config = dict(
    encoder_arch='efficientnet',
    train_examples=203450,
    image_size=32,
    loss='sigmoid',
    encoder_activation='hardswish',
    encoder_stem='deep',
    text_encoder_width=128,
    text_encoder_layers=8,
    text_encoder_norm='layernorm',
    text_encoder_fused_qkv=False,
    text_encoder_bias='none',
    residual_init='none',
    beta1=0.95,
)
Rows from block 5 of the text encoder, named by matrix and row number. Rows with one number belong to one neuron. Each number is 128 + 32 x the weight over its row's rms, rounded and kept within 0 to 255. All counts start at 0. Numbers have three digits each. After the name is the row's rms in percent of the matrix's.
# fc1: MLP up (text_encoder.blocks.5.mlp.fc1.weight, 512x128), inputs 0-127
# fc2: MLP down (text_encoder.blocks.5.mlp.fc2.weight, 128x512, transposed), outputs 0-127
fc1.378 070:128128121128128200128181128128128128173128128128193255128128128128128104128101083128128128128128128128005128128055128128128128128128128128128128128128128128128128128128128128068128063128128128128128128128128073128128128112128128149128073128128128128059128128137128128128128128128128128028145128128128128092128034128128128128195128173128231105128128012098073128128128085128128128128128
fc2.378 072:169132128128128089128181103245128128128128128128129168128128055128179128128128128128128080128057128128002128128128128128128128039097128128128186128128028101128128128128128076128128128128004112205128128189128128128103128128128128128128128037126172075128128157153128128128128179128128128128128128128128128128128128128128128128128128128128128128128174128128128128068128128128067128128128
fc1.379 085:128129128128162128128255195128128152128128128128128128046128128075128128128078186195095128147210128132128128128128128128128205128128128128067128128128128128128128187128128128128128128128128103187128051128052128128128128128128128128146128128128128128056062128128128128128128192128128059128128104178128128150128157128048128155128037128128064128169129128128128181156086128128141128137128
fc2.379 123:192145172128151128054076128128128128128144099128128129128128128123091128128128128128128051147135128128171155208128128128155098128044082128096209128158128077169128128128128128128134128079128128128133128180128128128128128128195128128128094128128105128128104190163096133154086128128161173128128080128113128153116178149190076187128128128128064128227137128159128128128042081128128128128227
fc1.380 108:166128174128128128066151128128128199128156128207128128128128146128128128128128173082128145077231092128128177128168128156128128128070128128128128128128148128128128128128128128128128128187128128128128128128128128070128210128128194128128128058128128128128128128128174128128128128163095128128128128219064101128128166128214128128128214128074128031128128128168128128147201128128128196128081
fc2.380 090:128128128128128128205074128128220128128128128128128128128104050128128128201128128128128128128128128128128166128102128194128128128128128128113128128128128097128128128128128128128035214128128128128128128128128128128128128128128128128128230128012128128149128000128128128092182128128128128128128085128066128128128128128128128128128128198128128140128128128128128128060128062151178128128218
fc1.381 125:090135054128128128128128128128082128128090191128192128209128094074128128128157128061128128128168128128128128128156128128128128128128128111128128128128128100128128255128128128128137128068128157177128128128128203095128135128128128128128128128128140128231091077094108078128128128128123128112099128128128128128128086128128128156128128128047111128072088128162135053183191148128245128128128
fc2.381 116:128128207039128128128128128128128128128128128128128030128084128128214128077128128128128176128091128188128128128128128128128114155128128128128149128128133216128081128128128128128128128128091128020128128128172128128128128162043128128128128160128128128138205128148120234128128060128128128183128128152128128130227184170128128122128128128157128128128128139128172078128128181128128128114072
fc1.382 130:128128128128128128128128128090172198187128128147128128128128128128128128128128116128128172128139192031128128128128128198128128185074255102128128128169128128128128175128128186128128128072128128128128128128110128128128128128128128128128128066128128107128146175128089128145158062170128128178128128077057051177128128061070128128106128128128128128216128103128128128104128128041128128128151
fc2.382 101:128128128128128128128128093128128128128069128128128128128128128128087128128128128128128128128128077128128128181128128128128178128128128128128128041128118148128000176128147072104128128182203128128128128019107126128000128128128128138128206096128128128098128085134128117058070039147128128128128128128092128128128143128128128128158128165128128128128128128128128155171063128128128204128128
fc1.383 102:128128097218128128128128128128128044128128128128128072141128092128219128128128146128128128128128128128128128128128128128128128128128128128191128128093052128128128128194128166128128128042128128128128047128128128183103225128128128195128128128128190116128128128128128128128128128071128128128128128128128128076097128128056128128206193219222091161128128162128128128165164128081128128093128
fc2.383 103:070128128128039128128128128128128128128128128128128128128128128128128085128128128128245128128128128128128128128128128128128128128128128128128060128128128159128128128128200215099128128162128128128198128128128156128128128128138060128128128128093128128128018128128128079153151061128128128128128128128224128128189068128053128128128068041183166128128196087128142128087128050128128128128124
fc1.384 112:087064128128128128128212170128128194153128050166128128128128128104128070128128128128128174092128128128128229128128121059128128059128128113128128128128112128128128128128128128150028128128128106241128128128053159094128128128255128128128128128128128128128163128128128159159048128128128128128206128128128128128083128128128128128164128128128128082128128128128128128128076170128076128125128
fc2.384 095:128169128128128128128120128188128128128056043128128128128128157128128106153047128190128128128128128128128128207128128128189128128128190128128189128128128128128128128128145128128128149128028197128180164128198128128009128128128128128128128128128048128128128128128128128053128199128015128128128128128128174128079158128128128128128128128128128091128128128128128128128128128049088106128128
fc1.385 084:128128128128255128128128128128128128066066218128128128163128128032164128128128189108128128128165157128128128128128128128128128128128128128128128128128212112128128128128128128128085128128128128128128128153128128158128113107128172128128128128128128155164038128128128027128128128128128128128128096176128167128128128039128128128128128128128172128128084128128128128128074085128128000152128
fc2.385 089:153128039128128128207128128128128086128128128128128128128128128128128128128128128128128128128128077128128128128098128128128083255128186187128128128128081128128128128128128128128077203089128128128128128128128128128128128181128233128128128128128128086128145128128191116128223163128128128205022128049128137128128128128128128128128128128128128128128201182128128128053161060128128128128128
fc1.386 114:128128128128186128071128128181160133095082128128128138128086128128128128128044128128128089182128128184128128128128128128128128128093128169128128198128128128108080128192093128128184063128128047047128169063099128128128128128128128221128128128201128128128128128195097128128169128128183149128128158128128081128063128128128128060128128128128165128128128128043128128128128075128228128128128
fc2.386 096:128128128186102128076128181128164064180128064204128128128065128128064137128128128103105162128128128168128072128102128128128165191051128128000153128210128128128083128128128207128128128054100048128128128128128128128193128128066128128128128160128086128128128128128128128128128128128128128189128128164128176128128171128128128128128128128178128155128078128128128128124128128128096175128128
fc1.387 093:128128128128213128128128128128128128049042128128128168128128128162128128128128168168173112128128128171128128255128128142128071128085128128077128128128128128043078128128128128128128128062186128128128128128128128128103128128167060079158073128068128194155088128128192128169074128161128128128128128128128128128126182059128128052128128128128128128128128128128128128128128101128075209128167
fc2.387 114:087128128195107139128128084128126128145186128128207128161128202128178110128128128128081177128128125128128186077128094128088065128082128128128128151194128128128128128128143174193128183128128033128174103128128056128128128128037128128128172168128128074128128131235128128128128128128128169128128128072128128128128128128128201128128087128076128163128096128128189128128171128068128128134128
fc1.388 069:128128128242128128128128128128143128128128128128071128128003128128128128128128128128054128074128128128128128128128128128128128128161128128128128128128180128128128053128128128161180128248128143128128140128216128128128128128128128128128128128128128128128034065128128128194032222128128128071128128128128128128085128128074128128128128128197128128128128069128128128128075155128128128128128
fc2.388 086:186128199160128128128128080128128150128128128128128155128128056047128128128128128128128166224106128128128128200128128128076128128128128128128128128128128128128128128128128167182128128057128038128128047128077128046051128128128128128128128128128128128128128128128128128128149128128128246128128128128128128128128128128155059128080169217036128114128128184128128065128128128128128136128128
fc1.389 108:128052080128181128128146128166171128082128128128053128128128209048128128149092099142128128128128128128128156081128128111128128152128128128180128128192136128128128128082128128128128108128128207128128128128158128128128128128164128128128145128189128128128128128168142128128128192128084128128128128128027128128128128128099128128139047043061128047128128128128071193114128095128128110128249
fc2.389 100:128061128128022128128093128128128128190128128128128161132196128071128128029078128128128085128128128128128128182128128128128056128128128128146128128128153091168128128128128128128128144128128128184128128128128128177157128191128128128128128128128128128128128128128128077128014128128128128128070128128169128194128222128196128128111128128128065212128076128128208119053128128128128128128128
fc1.390 081:128057128128128098128128128128128128128128128172128128128128135150128054117088165051128128128128185128188128128128128128128037128064128115255128128128091128128128128067173128128101128135128128128128128128125202128128128121055128083128128128128128128128128128128109128128128128128158128128128128128097128128081128128128078128065192128167128189128177128128128128128184063128132028128226
fc2.390 086:128128128128128128052025128128128128128128128167128128128128128128128156105128240128128151090128102199128128128128128039231140077128128128128122128128128128178128023128128128128128128128128128128102155128128144140128128128128068128128128172128128128185128128128128128128128128128128128108128120128128128128094128128128128128128128055128128193128128057127183128024052128128027128128128
fc1.391 104:128128060128128128128128179128128092128128061128128128128128128128128128128094048190128174068128050128128128128179128128219086128128128128118128128128128128062128128208082128180128128183128128128128128128128128128128203128128086128128128227105206128128128128213128128128128128128128128157128052128128128128128128073128128128148164128128128128157136128128128128128027128088128220128128
fc2.391 085:128128128085255128154128128170128128129128128128181115128095128128128128187128128112128190210128128128255143128128128128128202169128128017128128128128128128128128128080128128128128128128128128047128157128128128128069040172128069128108086128128203128128128128128128128128146128128128153128128128128128128128128128128175106128128128128128128087128241128128128165128128098128128128128096
fc1.392 104:128128152128165128128156128181128128128128128128128063128128128128128187128164050197097128128110128128128128128164128128050128128128095094128128128128046078091128045157128128128128128128128128187128176128074128109207128203128113083128128128128128128214055128128128128128128128128128053128038128145128092136188055128128128106196148128128128128128177175068128092128143128128128128128162
fc2.392 105:128108128128239075128068128203128102191128128089128077128128128128168216128128128128135128128128024056128128128128128128158128080128128200167128128128129128119128128128128217206128128128128128128128128128128128142128169128128128050128128128079128128093128189128128128128128128128072128128128128128128128079166128128175128128128076128128128128128177128128206160128128128128202128056103
fc1.393 081:128128128128038128037128220128193083128128128128128128128231128097128128128128128128203128128128161128128044079128128119128128128038128128128152128128128128051043128128128128128128128128128171128216128128128128128128128128128128128128128128128128128128128128128128128128179197069128128218128128128128128128144128128128189128086162128128128178128128128128128016128128128128128128128128
fc2.393 122:031083128128158128128128128148128128128070128128128128093094128128177128128128128107128128128128128128128128109109128115199086128128128128128093128128128128040106128072128128128128066206087128128128128128221128128128058128128128062128128083180128128174128101080128128128167143083128141128128128169128054128128128128128128128076076128128128218128050128128197128100128128183182128217128
fc1.394 090:128128128231128026128128164238020128193128111242128128128128080128214128128144128128098215128128128128095128128172128128128128128128128128128128128128128128128128128128128060128128170119128128128128128218185099128128128128128128218128128128128128047128128128128128128128128128128190128128128061128128128128128169111128128128128128128077128128128138128128128128128128128128128128128128
fc2.394 077:128129128128128128128128128041128142128248128128128128128128128128013128128128128040128197128128128128128128088128128128128128128128128128040128128128128188128149128128128128128128128088128128128128166128128128128191150128128128128163128096128128128128128060128128128128097128128081220128128128128128128128255128128128128128126104042128128128128128128025128129128033128128128128128128
fc1.395 116:128128128067128226128128179227128128128128128128128149128041220087128085128060128128128128128106067128128128168128128128128128128089128192128128128077069128128245128128152128169107128189128128128184128128128128128176128128128128074128128128128128128178128128128128128128176128128092128128128154128128060128204128128128128238128128095128128128144095128128128109139128174128128128149128
fc2.395 110:146085128078128128128066175128128034128114128113128128128063128128025128128128198128128128128128128128128128038128128096128128128128128128128128159128148128128128093159128181128096095128128081052128128128128169070128128128128128170128170108019128075128165128109128128155128128195128105128128128128128128128128095209128128128067128076183128039128205151128128128128161128128128128086128
fc1.396 095:128128050128128128128128128128128128128103128185128128128128128193128128128128128128128128128128128036154128128128095128128203058031128183125074069128128128061128076128128128128128190099128128128195128128185128128128128128146198077046128128128128044128171128128128193128128128128034111128164070141128114128037140158128158128162135128128177128171128128128128128128128128128128128128128
fc2.396 099:128128128128128128128128062128128155187128150035128052128138128128116128128128128128143128128128128128128098188210128128128053128121129128128128166128128093081128231128128231128128128128039128174128177128128128128131191128128128083075128128067128128128128093150128128128128128034171128128128128128128128128128145128128128244128128128128128097202128196128128128128128128128128128176128
fc1.397 115:128128128168028128128128128073044128128128169095128128042128128128128238128128128128178080128128128101128167128128128128061128128128128128128128128128128128128128128075128128128128173128128128128204098128128128172065128128134128128128094128069128085128128180203128128128097128078128128128128128150128128128229165128128087128155141143128128128128173093128034128128128089128032100128167
fc2.397 110:092048184128128128128128162128128128076128128172128141128099128128175104117128172128120128128128111128095128128128128128128128128128095128014194076195201065128128128128128128128181128128128128128128128128203127128128128128128128197128128185195128128151073128128093128128118128128128128128148039146128027086128128128128089128099128128128192128066128128128208128128128128178183128189128
fc1.398 104:128128128128128128128194186174128128128055128128192055128128071106128128086128128128126128128128128128128159128128173069174216128128128230020128128149128184092128128050128128066128087128128128128128128075102174100082128128122128128128128128128128189128128128128128128158192128128088128128051128108128128128128123128128128128128128211183080128043128128128091128128128128128128128128128
fc2.398 110:128113128128188128245128038128128181128128128128073057169183176161142128128128128132128128128171128128128128128128157174128063128128128157160128128128197128128128128128116079128167128128128128128128206098128128128031128128128128064128128128128139146128128128195128128128128128087128128128169059173110128145174128198128128128128128128128128211128128128128196074128128128035128128128148
fc1.399 110:128128082183182214128128128128128090128128128128128128128128128184128128128128028128025128128128072128094128128128128128128128018128128052128128128128128128128128128128197128128009128128128171039076128128128128128128128128128128128128128145059128128128128161152128090128128128187128128128169128128128103128128043128128128128128128152128128128180128068128128181128088128191128128128128
fc2.399 111:043128079160128068128082128186216128212128128096128128128066128153128128085058128128084106230128128128083128085128128128128128128128128128128128128128080128128147128128121128128128128128128128229141095128128128128128078128128172128128149128128128128128128229128128073128041165128186128078128128128128170128128128128128128128128108128128128200140128128128128128128128128023128083128128
fc1.400 095:128096128180128128128128128128209128096128154128128128245128128086128128128128152128128128128179128123084187128128128128128192128128037159128128128205128205165187128127128128100128128128128071128128128218128128128128077013128128128111128128083128128128128128128120128143128128094128128128083128099063128128128128128128128157128128056128128128128043128188128128128128047179128128128128
fc2.400 104:135128128128062128128104154055086128128128128161128128128128128128128000180128128128128128128209096128128101128128128068036128128190090128042151015171128128128172128161128154207128128102121128128128128128222128128022128128128128128105128128097128128086179128128128109128106097094128116124128128128175128128128128128128128128128128128107128128078128169128128128176128128128128128157128
fc1.401 096:128128128128128128183128148160128206134179128128203128128151082128128128128128128128128128128128107128128085128128128128128128128128128128128128081128135128128128128120128128128093146128116175194128128128128128128128149085079109128082050128185128128128128128143128128102128128150128128128128128125128156128128014067128128247128128218179128083085186062255128128078128128159069128128128
fc2.401 096:160050095099163151128226128128128191169128128128128128112111094049128128128128128083128128128173128128128128194128128128128128109128128181128128128128128128128128128156128170098128128128138097137128128128128191128188128235127139128128128128128082128204128128075128128128128128195128128178128128150183128128183128128128016163128098217159128191128128128128128128128220128128128088128128
fc1.402 111:128155128128128128100128128128181128128128128094118128128128172074128090078128128128094128128128187128064035128128128169128128233042128197083015128128128128105128133128128128128128128128128128128105128128106128128128128159128128128128128128037128128128128128128128128119167128063183128194128128158128128128128128118128128207128050063159128207088128052128128128128128128128072128128128
fc2.402 112:128128128128128183128128128128128031128224137128218128079128128128128128179128101128128177109128128128128076058128128107128128128128128167153167128128135128128128128128119128175128128085128170128128128128128055088128067128079128128128105128128047074128128074128113128225128161100153128128128128128128243128128079128128128055155152128072128128169099167161128128128066100128082128128128
fc1.403 109:128128084128128128128128128080128128088042128078128128061128128128128128128128128128128128128128121128128128128177128128128209128042128213189128057128150149128128128128128049128060128177063128159151128237128128128080128128128128128128128085073128179128183105128128128128128128170128128128157128128144128128183128128217128128128128114232128128128128128139085096128128077128146159128168
fc2.403 115:160128128128128128114142128128128128128128159128128128128128128128128128122101075128044128172190128128128128128052128201128128128128128121234079148000128128128128128128087128128153187085126128128105146128128128128128128128128055098128128128128128120221128067128128128128128128128128147128080128128128128128079128030128128128078074159128090110055128128128049128165128128128094063128128
fc1.404 082:180053026013010128128128128090128128128128128030128128195128128128173128128128128128128128128128128088128128205145128128128128128165150128128128128078128128128128128128164128128128128128128160128090054128128128128069128128128128128033108128128105128166128128157194079128128128128128128128091128128190128231128128128128119128128128128128128128128128184128059128130128128128128128128128
fc2.404 085:128128128128128128128128128128128128181042128128128128240059092128128128128128128128128128084128112128128128128206128128128128128128128128128128057128128128128128084128128128128062128128128128128128116128128128128128128128028042128128128128196128128128220128128059128128029100073125128128155093128128128128128128128128168128135128128053128128128101079074148037128128044128179128128128
fc1.405 118:128128128086093128128128188128128128128128128083058128128077081128128128128128128128128128056128094128097128100128128128161188128160128164128128128072128128128128128104128128163128063128083128128128128128128128119128183128128128128054063128160128078128128128128196128086128128202088128128063128128128184128128176093128045128189128238013128128128128128128083128128128128128079084128187
fc2.405 114:128201128128128128128128128128128128088128128128160216128128128033195128068128128128136128128148128036223128128128128128128128128128128128188128128224127128128044128128128128100128128128128215128128128128128128128128128128128154203130191155128134128071066031090128169128128128128128066128159128049128177128128093138128128128128128128148157128128128114198128128128128128128128128128128
fc1.406 114:128128157128128065079137128117128057128071128128107101128129128128199128128128037101128119080230128128191164128128128129128128128128153128128128173128128068128128187147197089128128128180128188128128128128128128128128128177128116128152128087128128128128128128128070128128237128128128145144128128094128171128109022128128128128061128128128128128128197128128128076128128019128128128128128
fc2.406 100:103128128128057128199128128128128128162065189100128140128128130128128103079113128128128128128128128172128224128054160128014100128128128128126128128128128128128128128102128128128128128202101128128034061128128045128128128128128128115232128206128128128128162038128088128128128128128128069117124128128128128128128158128128138128128128163128128128025180128128128128128128167128128128128128
fc1.407 080:082197128128128128128128128190128113128128128128128162128128128128128128128128128128128128128128128061098128128247128128128128128128195128128128128128128128128096128128128128128117128128135226189128183128128128128036128128128190128123128128209128180128137128128065128128128128128128104128128042196128128128128128128229128128128075128128081064128128190065066128128128128128071062150128
fc2.407 102:128128086128065128128073128207128184083128252169128128128128128075128165128088128128128087178128128167128089100128128095128128128128150100081128128128128165128203191128128070128128128128128134128128128128128128128045097094163128128047088128186128128109128144128027128128128128128128128128193128128150163128128128128128128128125042128128128058128027128128131128128128128128128128128128
fc1.408 106:128128128128128128128076128047128061128128128168128128128065111160128128128128128128128174128128207128128128084128128157128128128128128128128144128130104186128128128128128037128199128128128137128128128128201128128128128128128128128128041128128128128181128128128128128128128110128128128179128128138063128128202042128128128128128128128255128128128128128128128077045128128128128128128079
fc2.408 091:128056134128128082128065128227128128040128169128128128201128128128074128128162184128128128128128128128140128128082075128128128128128128128121225128137128128199128128219128046128133128042128173128128128146128128128139099128194128168128158130128128128128128128128128128061111128128199128128128128128128128128128128128128128128128128128128201128128173128165128101128128247128095128128158
fc1.409 092:176135128128128127046128128128128128128128128128128128146128128128128128128128128128128128128128128128150128128128086128110128226128171073113128128190063128128128128128128128128128128128128128112039128128128156128128179128198221128128128128220128128128128128128128069128128128128220128128128128128128128235128128128128108128191128013128128128201128203167128128128201128128068128128128
fc2.409 091:128128161128128128128187128089128128158125128030128186189128098128128040128128163128025128128128128128109128128160128128128128128091150128128163128064128229128128069128128128128128128128128128128128128100060128128128076128128128128128128053143072128128128128128128128128128128128128128128128128221178128128128128128128128128128128128128128056128155128128128173255224128128128128161128
fc1.410 108:128096128144128128128212128128128167128128089128103128112128183128128031128176128077128110042141128153128128128128165178217200123128128128037128128128136128079166083128128187128128165128128111128128099059128072128057128128128128128128128128103128128128128128128120128128092169051082128128128040128128177152128128056128128128128128128160128128128128097128168128128099088180128128066180
fc2.410 119:081173128128128128128128128128128128057128105128153128128128061089076128105128128128159162108091128128128128136149128128149128128129128128078179128128128128128079128128128099093172128128097128171128128064128109099128128128096187174128128075128195128102128128203128161137041128162128128128128084128128128015128128128128148034051101128128128192128154128128128090128048197128088128216128
fc1.411 090:128169157128128128079107128128128128227128128181128128188070128099128128128079204099128128128134128128128128128128043128128192128128128213194081128128128225128056077199128128076128128128163164128231128128128128128128066128128128108128128086128128128128128128184080054128079128128128128128128128128128128128128128128170128128128128128128128169128128128091128032128128128128128128128128
fc2.411 098:170128128078128044128128128128128131128128081033128080128192098128128128066128065128128128128128128065128128078128128128128078208000163128128128128128128128128128128128128128128128128069128128128128128128128128128128128128084128128128128140128128128128145204172169049128128029128128128128205143192128222128128128128128128128128128128128167128128128128103128128128128128128128128128051
fc1.412 098:123128128128128128128128128128128065146128128128128128089128169128128204128128107128128071156128128128104128128128128184128128064128077128128128128128128128128086179206226128128128128128068128166128128050182128128104128128128132128128128169061128128128046189128128198128128128128075128128128128187033126128158128128081128128128183023128088128172085128128128128163128096062128174128128
fc2.412 105:187128058128128128128078128128177128128128128148128128128082128212198128213128128069128100128065128128128128030128128052128004128059128190176092181128128128128128098128128128128128084205128128128128111128128128128071128128082128128185128010091128128128128128128128128090096128108128165128128128128128128125128128128128156128128128128128128128128128128128063128128128128128128128128128
fc1.413 104:128128086128128178211128128165128179052128128128128194128101128128128128128128128128128128128230128128128128128128128128128128128166128040128128173128225128169106128128091128128128128059128128116128128128018128128128128128088098058128128128128128156128128128128067128155169128128191128128189128128162128128176128151056088077128175128192106128128128128054095128128082128128128079128128
fc2.413 116:057073128128080128181062128128128128128168128128141128128128048128128128128128128128063128199128128128128128021128143128128066128128128128052128111049093128128128128128128200128128128128128128035128128098128128128216174128128133128187147128128162069128136169192128139128128099205128128175128128128128171165128170130128128128128128128128023128128128144108176128128128128125128135128128
fc1.414 079:128128154128128128128128128128128128081166128050128128128128061128128128199255128128128128128090128128032128128128128183128128128029034128199128128128128128128128128128128128128128128128128175128081128128128128128128128128128128128128128128128128159128198128174128128128128128255128128128128128128128234128159128128078128128128128128164128155128128128128128191128128128128128102100128
fc2.414 095:128128085128172128128128079128128128196128128128128016128128128088128128128128128128128156128128128095047163128128081128154128128128128128128209128128094128128178128011128128128128128128128128128128128128128128128128252128128128051128128238128128128128051180128128128128099128128128163128128128128128128128128215128128128128128072128128128128128128175038128180128128128128133168128128
fc1.415 091:171128086128128128128186128068128128149106128128112128026087128128056128128128128128128128128128231176128128128020128060128128086047128128128160207128128128128165128162212128128128049128190128168128102128128128128128128128095128128128128185128166128156158128128128128128194170128128128128128128128128128072128128128073128128128128196071128128128128128156128128106047128128128128128128
fc2.415 090:111219128161128128128128145083128128128147128128123128128154128128128119128128128128128128128128128087128128128128039128128128157128136128042128128128128131128128168113128198119128128128190128128128214128128128128128208128128128111128128128128128128128128128128128128197105128128128128128128102085128035128128128166128128128192128128128128128128080128128044000046128128128128194183128
fc1.416 101:089128128189128128128128128128128128128128128128128128128128105128128030128128128180088128042128128164128178128128191128128147128128128128128128139090128128128071128128128065128128198229046128167079106191128128072128037128128128219128128128128128128128128128128178128183128128128128128128128128128128128094128128128128146128128128128128033228128184128128128128128128176071128128180128
fc2.416 112:128128085128067128128128075173128128128103150095067128128128128128097128128128128128128128128025089074128105128128169128128128122155160128128128173128105128128128128128079160094128165128128128128210128205127128128128128128075128128077128128128128160113128138128128162128128146060128128128128128011176128128000128128128128199128100075128128160191128128128128107194128128128128128128049
fc1.417 109:128022128128128128186075128100128147128128169128128161128128204128166128128128128098128162128128128128128128128114128128128159128128023128128128128078128128128128128183077128128128128128128128161128128099165128076128128186128128199172128221128158128128128097128128128128128161149238128128037093128094089191226128034128128128128128128128128128128055128128128128128128128128128128128128
fc2.417 095:128128128102091128058031128066128128080128196128128128051128145128128128068128128128049128128178165128128128128050128128144128128158128128128128128128128128128128128128058089186128128128128028128128128128128101128073128051067095128128128128128128128128128128128128128128177128128214128128128205142128128109128128128100189060116128128040128128128143128128128128128207128128128182128128
fc1.418 100:128128128128128128128128128128128125128180128180128128158128128046128128093064035128128128128201128128171128128128192128036128059205078128128128081128128128128053128128128128128128128128128128128128186191153128128128128128128164128128094128128128128128128222128128128128128128128128128047136044128128094128203128128128128128165052128128128128128050128128128128128026128128128128128128
fc2.418 100:128212128128128128128128128128109128128169128089128149128128128067128098128128128237128128192128128128128128128149128128128097165196046128181157203128047128128128079128128128052076128128128128128128078128058128100128128128100128128128121112006128128128128128128128128128128128128183128128128128128191155193128128093128128128128128213128128128128128128223128128128128128128057128128128
fc1.419 125:128128046128034198128128096173128128128170128128187202000067128128177184128048128168128148128128096128128128128128172128128128128128058128128174085099165128128107128128128128128128128128128128184128128128128156083128128128144128128128187128165128128128128128128128128128101128150128094128068128204128089128085066158121128128190128128128128128143128128128128128165128128128128128116069
fc2.419 110:148048128128091128108128128128128216128128176128128128128199128166128128128128128128128128128128128067128128128183128128128128092128128128128149128132062168181128128165128128128128128128206128128128027128128067128128092087128128128128194128212128128128210128164128128128066128128128128128128163128128128128128083128016128075128128128129128128098128043201128128093133128089128128205128
fc1.420 123:128186128128128128128128128128077128128156128128128128128128117147128128128128128128092128032128128128128064128177125202223128128128128064128128128128128128157128168131147128128128089128224199128128074052128173128128128178096128128128089084175128128019128128128063165168128099128074128128128128128128128111128091128128128128161087059154128169128128128074099128128128128075121165056082
fc2.420 086:128205191128128128128128128133180005128128128128128128128128128128128084128128128128128203128128128128067128128128128184128128128154128128128128219128128136128128128128128128128128128128065128128128128115204128154128220128128128128128128128128128128128128128097134128128128128027128128053227128128128128197128128128167128051128128128116128078128128113128128128128221033128118090128128
fc1.421 103:128128095128128175128128128128134191188128128188128128128128110128128217067017128128182128128128128128128152128101128128157128128128065132128128128128128213128056128078128128079128178128128128128066128198181128128054128128128128128180173128227199093128128128128128128128128128128128128128128128071128128096128089128167128154128128149128128113128128036128128128128128128070128105062128
fc2.421 103:128172128128128128128066128048174128128128128128128153128128128128096128128128128128128102128128128128175128128128128128060128128128147128122128128133128128128128195128128128128236128128128189128128057128128128128128128128037128059128128184128058128128128128128128128128156128128128128074225117037145128128128128170152027052012128128128176128142128128128175128145128128128128153128177
fc1.422 079:128128128128128128128128128128128064049084128163128128128128128128131128128058128128000128128128162128128216128128128104128128128128128128128128128045128050128128048137128128128120128128128128128128128128128128125128074086128128128128128128128198128128128128128128060128128108128128161146128128128128128103128128128045238128128128178128095128128128128249128128128128196199128128187128
fc2.422 100:115128063128125128128128128128128108070179128186128128128128179128128128128128212128128128128161091128128128128128167128128128128128128128128064128114128092128128128128128128128223094128128047128128128128188094032128218128128169056128115128115128128201128128089111128128015128128128128128128128075128128128128128128128128128041128128096128163031132128043128128117128128128086099128128
fc1.423 110:108128128128128128128128128195128094128097128172128153149128161128128167128039128128128128128113128128147128128128128128128128128128088237128128128128128128128128183128010178128113128128128128128128128128128128128128128062128128128172087128128224128097184128128128128128128128159154128128128128128087128128128128128128097214128128128128212228128057029128128032128098103128128128094128
fc2.423 093:128211115128128128128128128128128066128128128128128128128128161128040128187128128076128128128128106128128128128128128128128242128128128128128128128128005128243128128128128128178046207128128115161128046128055128128128128128128128128069128146128128128128128128128176046128128128128128193128128128128138128128128128128139078152128128128022128128128091128128128128128151128095128128128128
fc1.424 059:128128128215128128128128128128128128128128128128128063128128128128128128128027128232128128128128128128096077128128128128128128128128240128128128119076128128128128128128128128128128128128128128128128040128198128128128128128128128128128023128128212128128128128128128070128055128128227128128128128128128128128128202128128128128128128128128128128128128128128044128128128196208049128128128
fc2.424 070:128128128128113128128182128063183128128128033128128128128128128128128128128128128128128128128128128099128128004128128128128128128128128128153102128128128167128128182128128128255128128128128128128128128128128128128135128128049128128128128150128128128128128128128128128128128128128128128128128128128128215128128128128128128142048128128050128128144128161128017128236128219128128196128128
fc1.425 111:088128128104243068061128128128128070128128128225128128128128128128160163128128128068128128128182128128155128128128234128128085128128206128128054128068128136128128128128096186128128128076128187128128128128128128128128200149128128128128056128128128128193128094128128128075128128128128128128084128128128146128128128128066128128128128128180080128181128102086128061096075128128128181128128
fc2.425 105:188128128128128128128128128128128128128128128128128190128210128128035128128070128107128128128075054128128128128128128128128128217255128168128128118128128128128128128128224128128217037115128115128163145128128128128200128128128148128128128128128128128128128128128128128128128128071128128128177132140218077082128128128128128128128128060128172128177128128128069128128128128128077128177128
fc1.426 087:128128128128147128000068074041128128097128128128128128128128128069128128161128128128128128178136128040128128128164128128128128128128128128128128128128104128128128128128128128128128128194203184165128128039178128060033058128128128128128128128170209128128128081128128128128128128128128128128128128128128128128128128149128128128128128051128128128128185128190128059128128165128181128092128
fc2.426 098:128128128128128128128016044128128236128128128138238128128128128128128173107213128128128128128128078128128128128128128128128128200128191128128128128187128134128128128128128128128128128128145128128128128128128128128128128085128128128128128082128128128128128128128128128128128128128128128128182073052128198090062128128128128128128128128022128099128128128128128149053186128128200217128094
fc1.427 109:128128073085128128091157128155192128128128139128095105128128128128128128182128128092128128128128178065085079128160128128128175202128060069101197128128128128107128151128128128128128128128193128038174128128128128205128128161128037194096128163128126062128128128128128044128128128128108128164137128128128128128128162128128128128128197203128057128128163180128128195128075128084128128128128
fc2.427 104:061128087128128128128128102226128128128163128128128087128128128128128128128128048128128146128128128128128128128128128128068128128067128128204128140128128167154128128128128128089146128128128128189128167194047128051097128128128128128096198056052128128101128128128128081172105128128128066163128128107128010128206128095096128128160130128128128128128105193128128128128084128128128128128212
fc1.428 086:128128043128128128128128128128128128128149194128128086128128128128128128128122128115172128128128128128128215128196126128053057128128128128128086128128139128110128051128189128128128209128042042128128107128128128128128128128100128128128188128091128128240071079128063172128128128128128191128128077128128128187128128128128128128144128199128128128128128128128128128128114128016128128128149
fc2.428 102:128080169191128108037128128054128128128093128128043097128128059128128128087128135140095128128128126128128128128128128128128128078128128128094128128128128128128128056128034128072199128128181128128128128077135128128128128128128128128128128128128128146128128128161128128128128128128193185128128128128128128110128210091159128179128128224128241128189157128128128128128219128174184128128128
fc1.429 060:128200180128128128128231128128128128128128219155128128128128128128128128128128128080128128128128128128128128128128128159128128101056128128128128128128128128182000128128128128128128128128128128128128128128128006128128128128128128128128128128128000128128128128128128128192006177099128128063128128128128128128128128128128189094128128128128128128128128128128047128128128128128128128128128
fc2.429 063:221128128120128128128128128128128128128172128128128117034128128128128128128128128128128128128128000128128128128128061093128128128128215128209128128128128128082170128128128128128108059128128128128128128128000136128128128128128128128128129128128128128128128193128128128128042128128128128128128128128128128128128239128042128242128128128128128128128128128128128128128093128128128128128128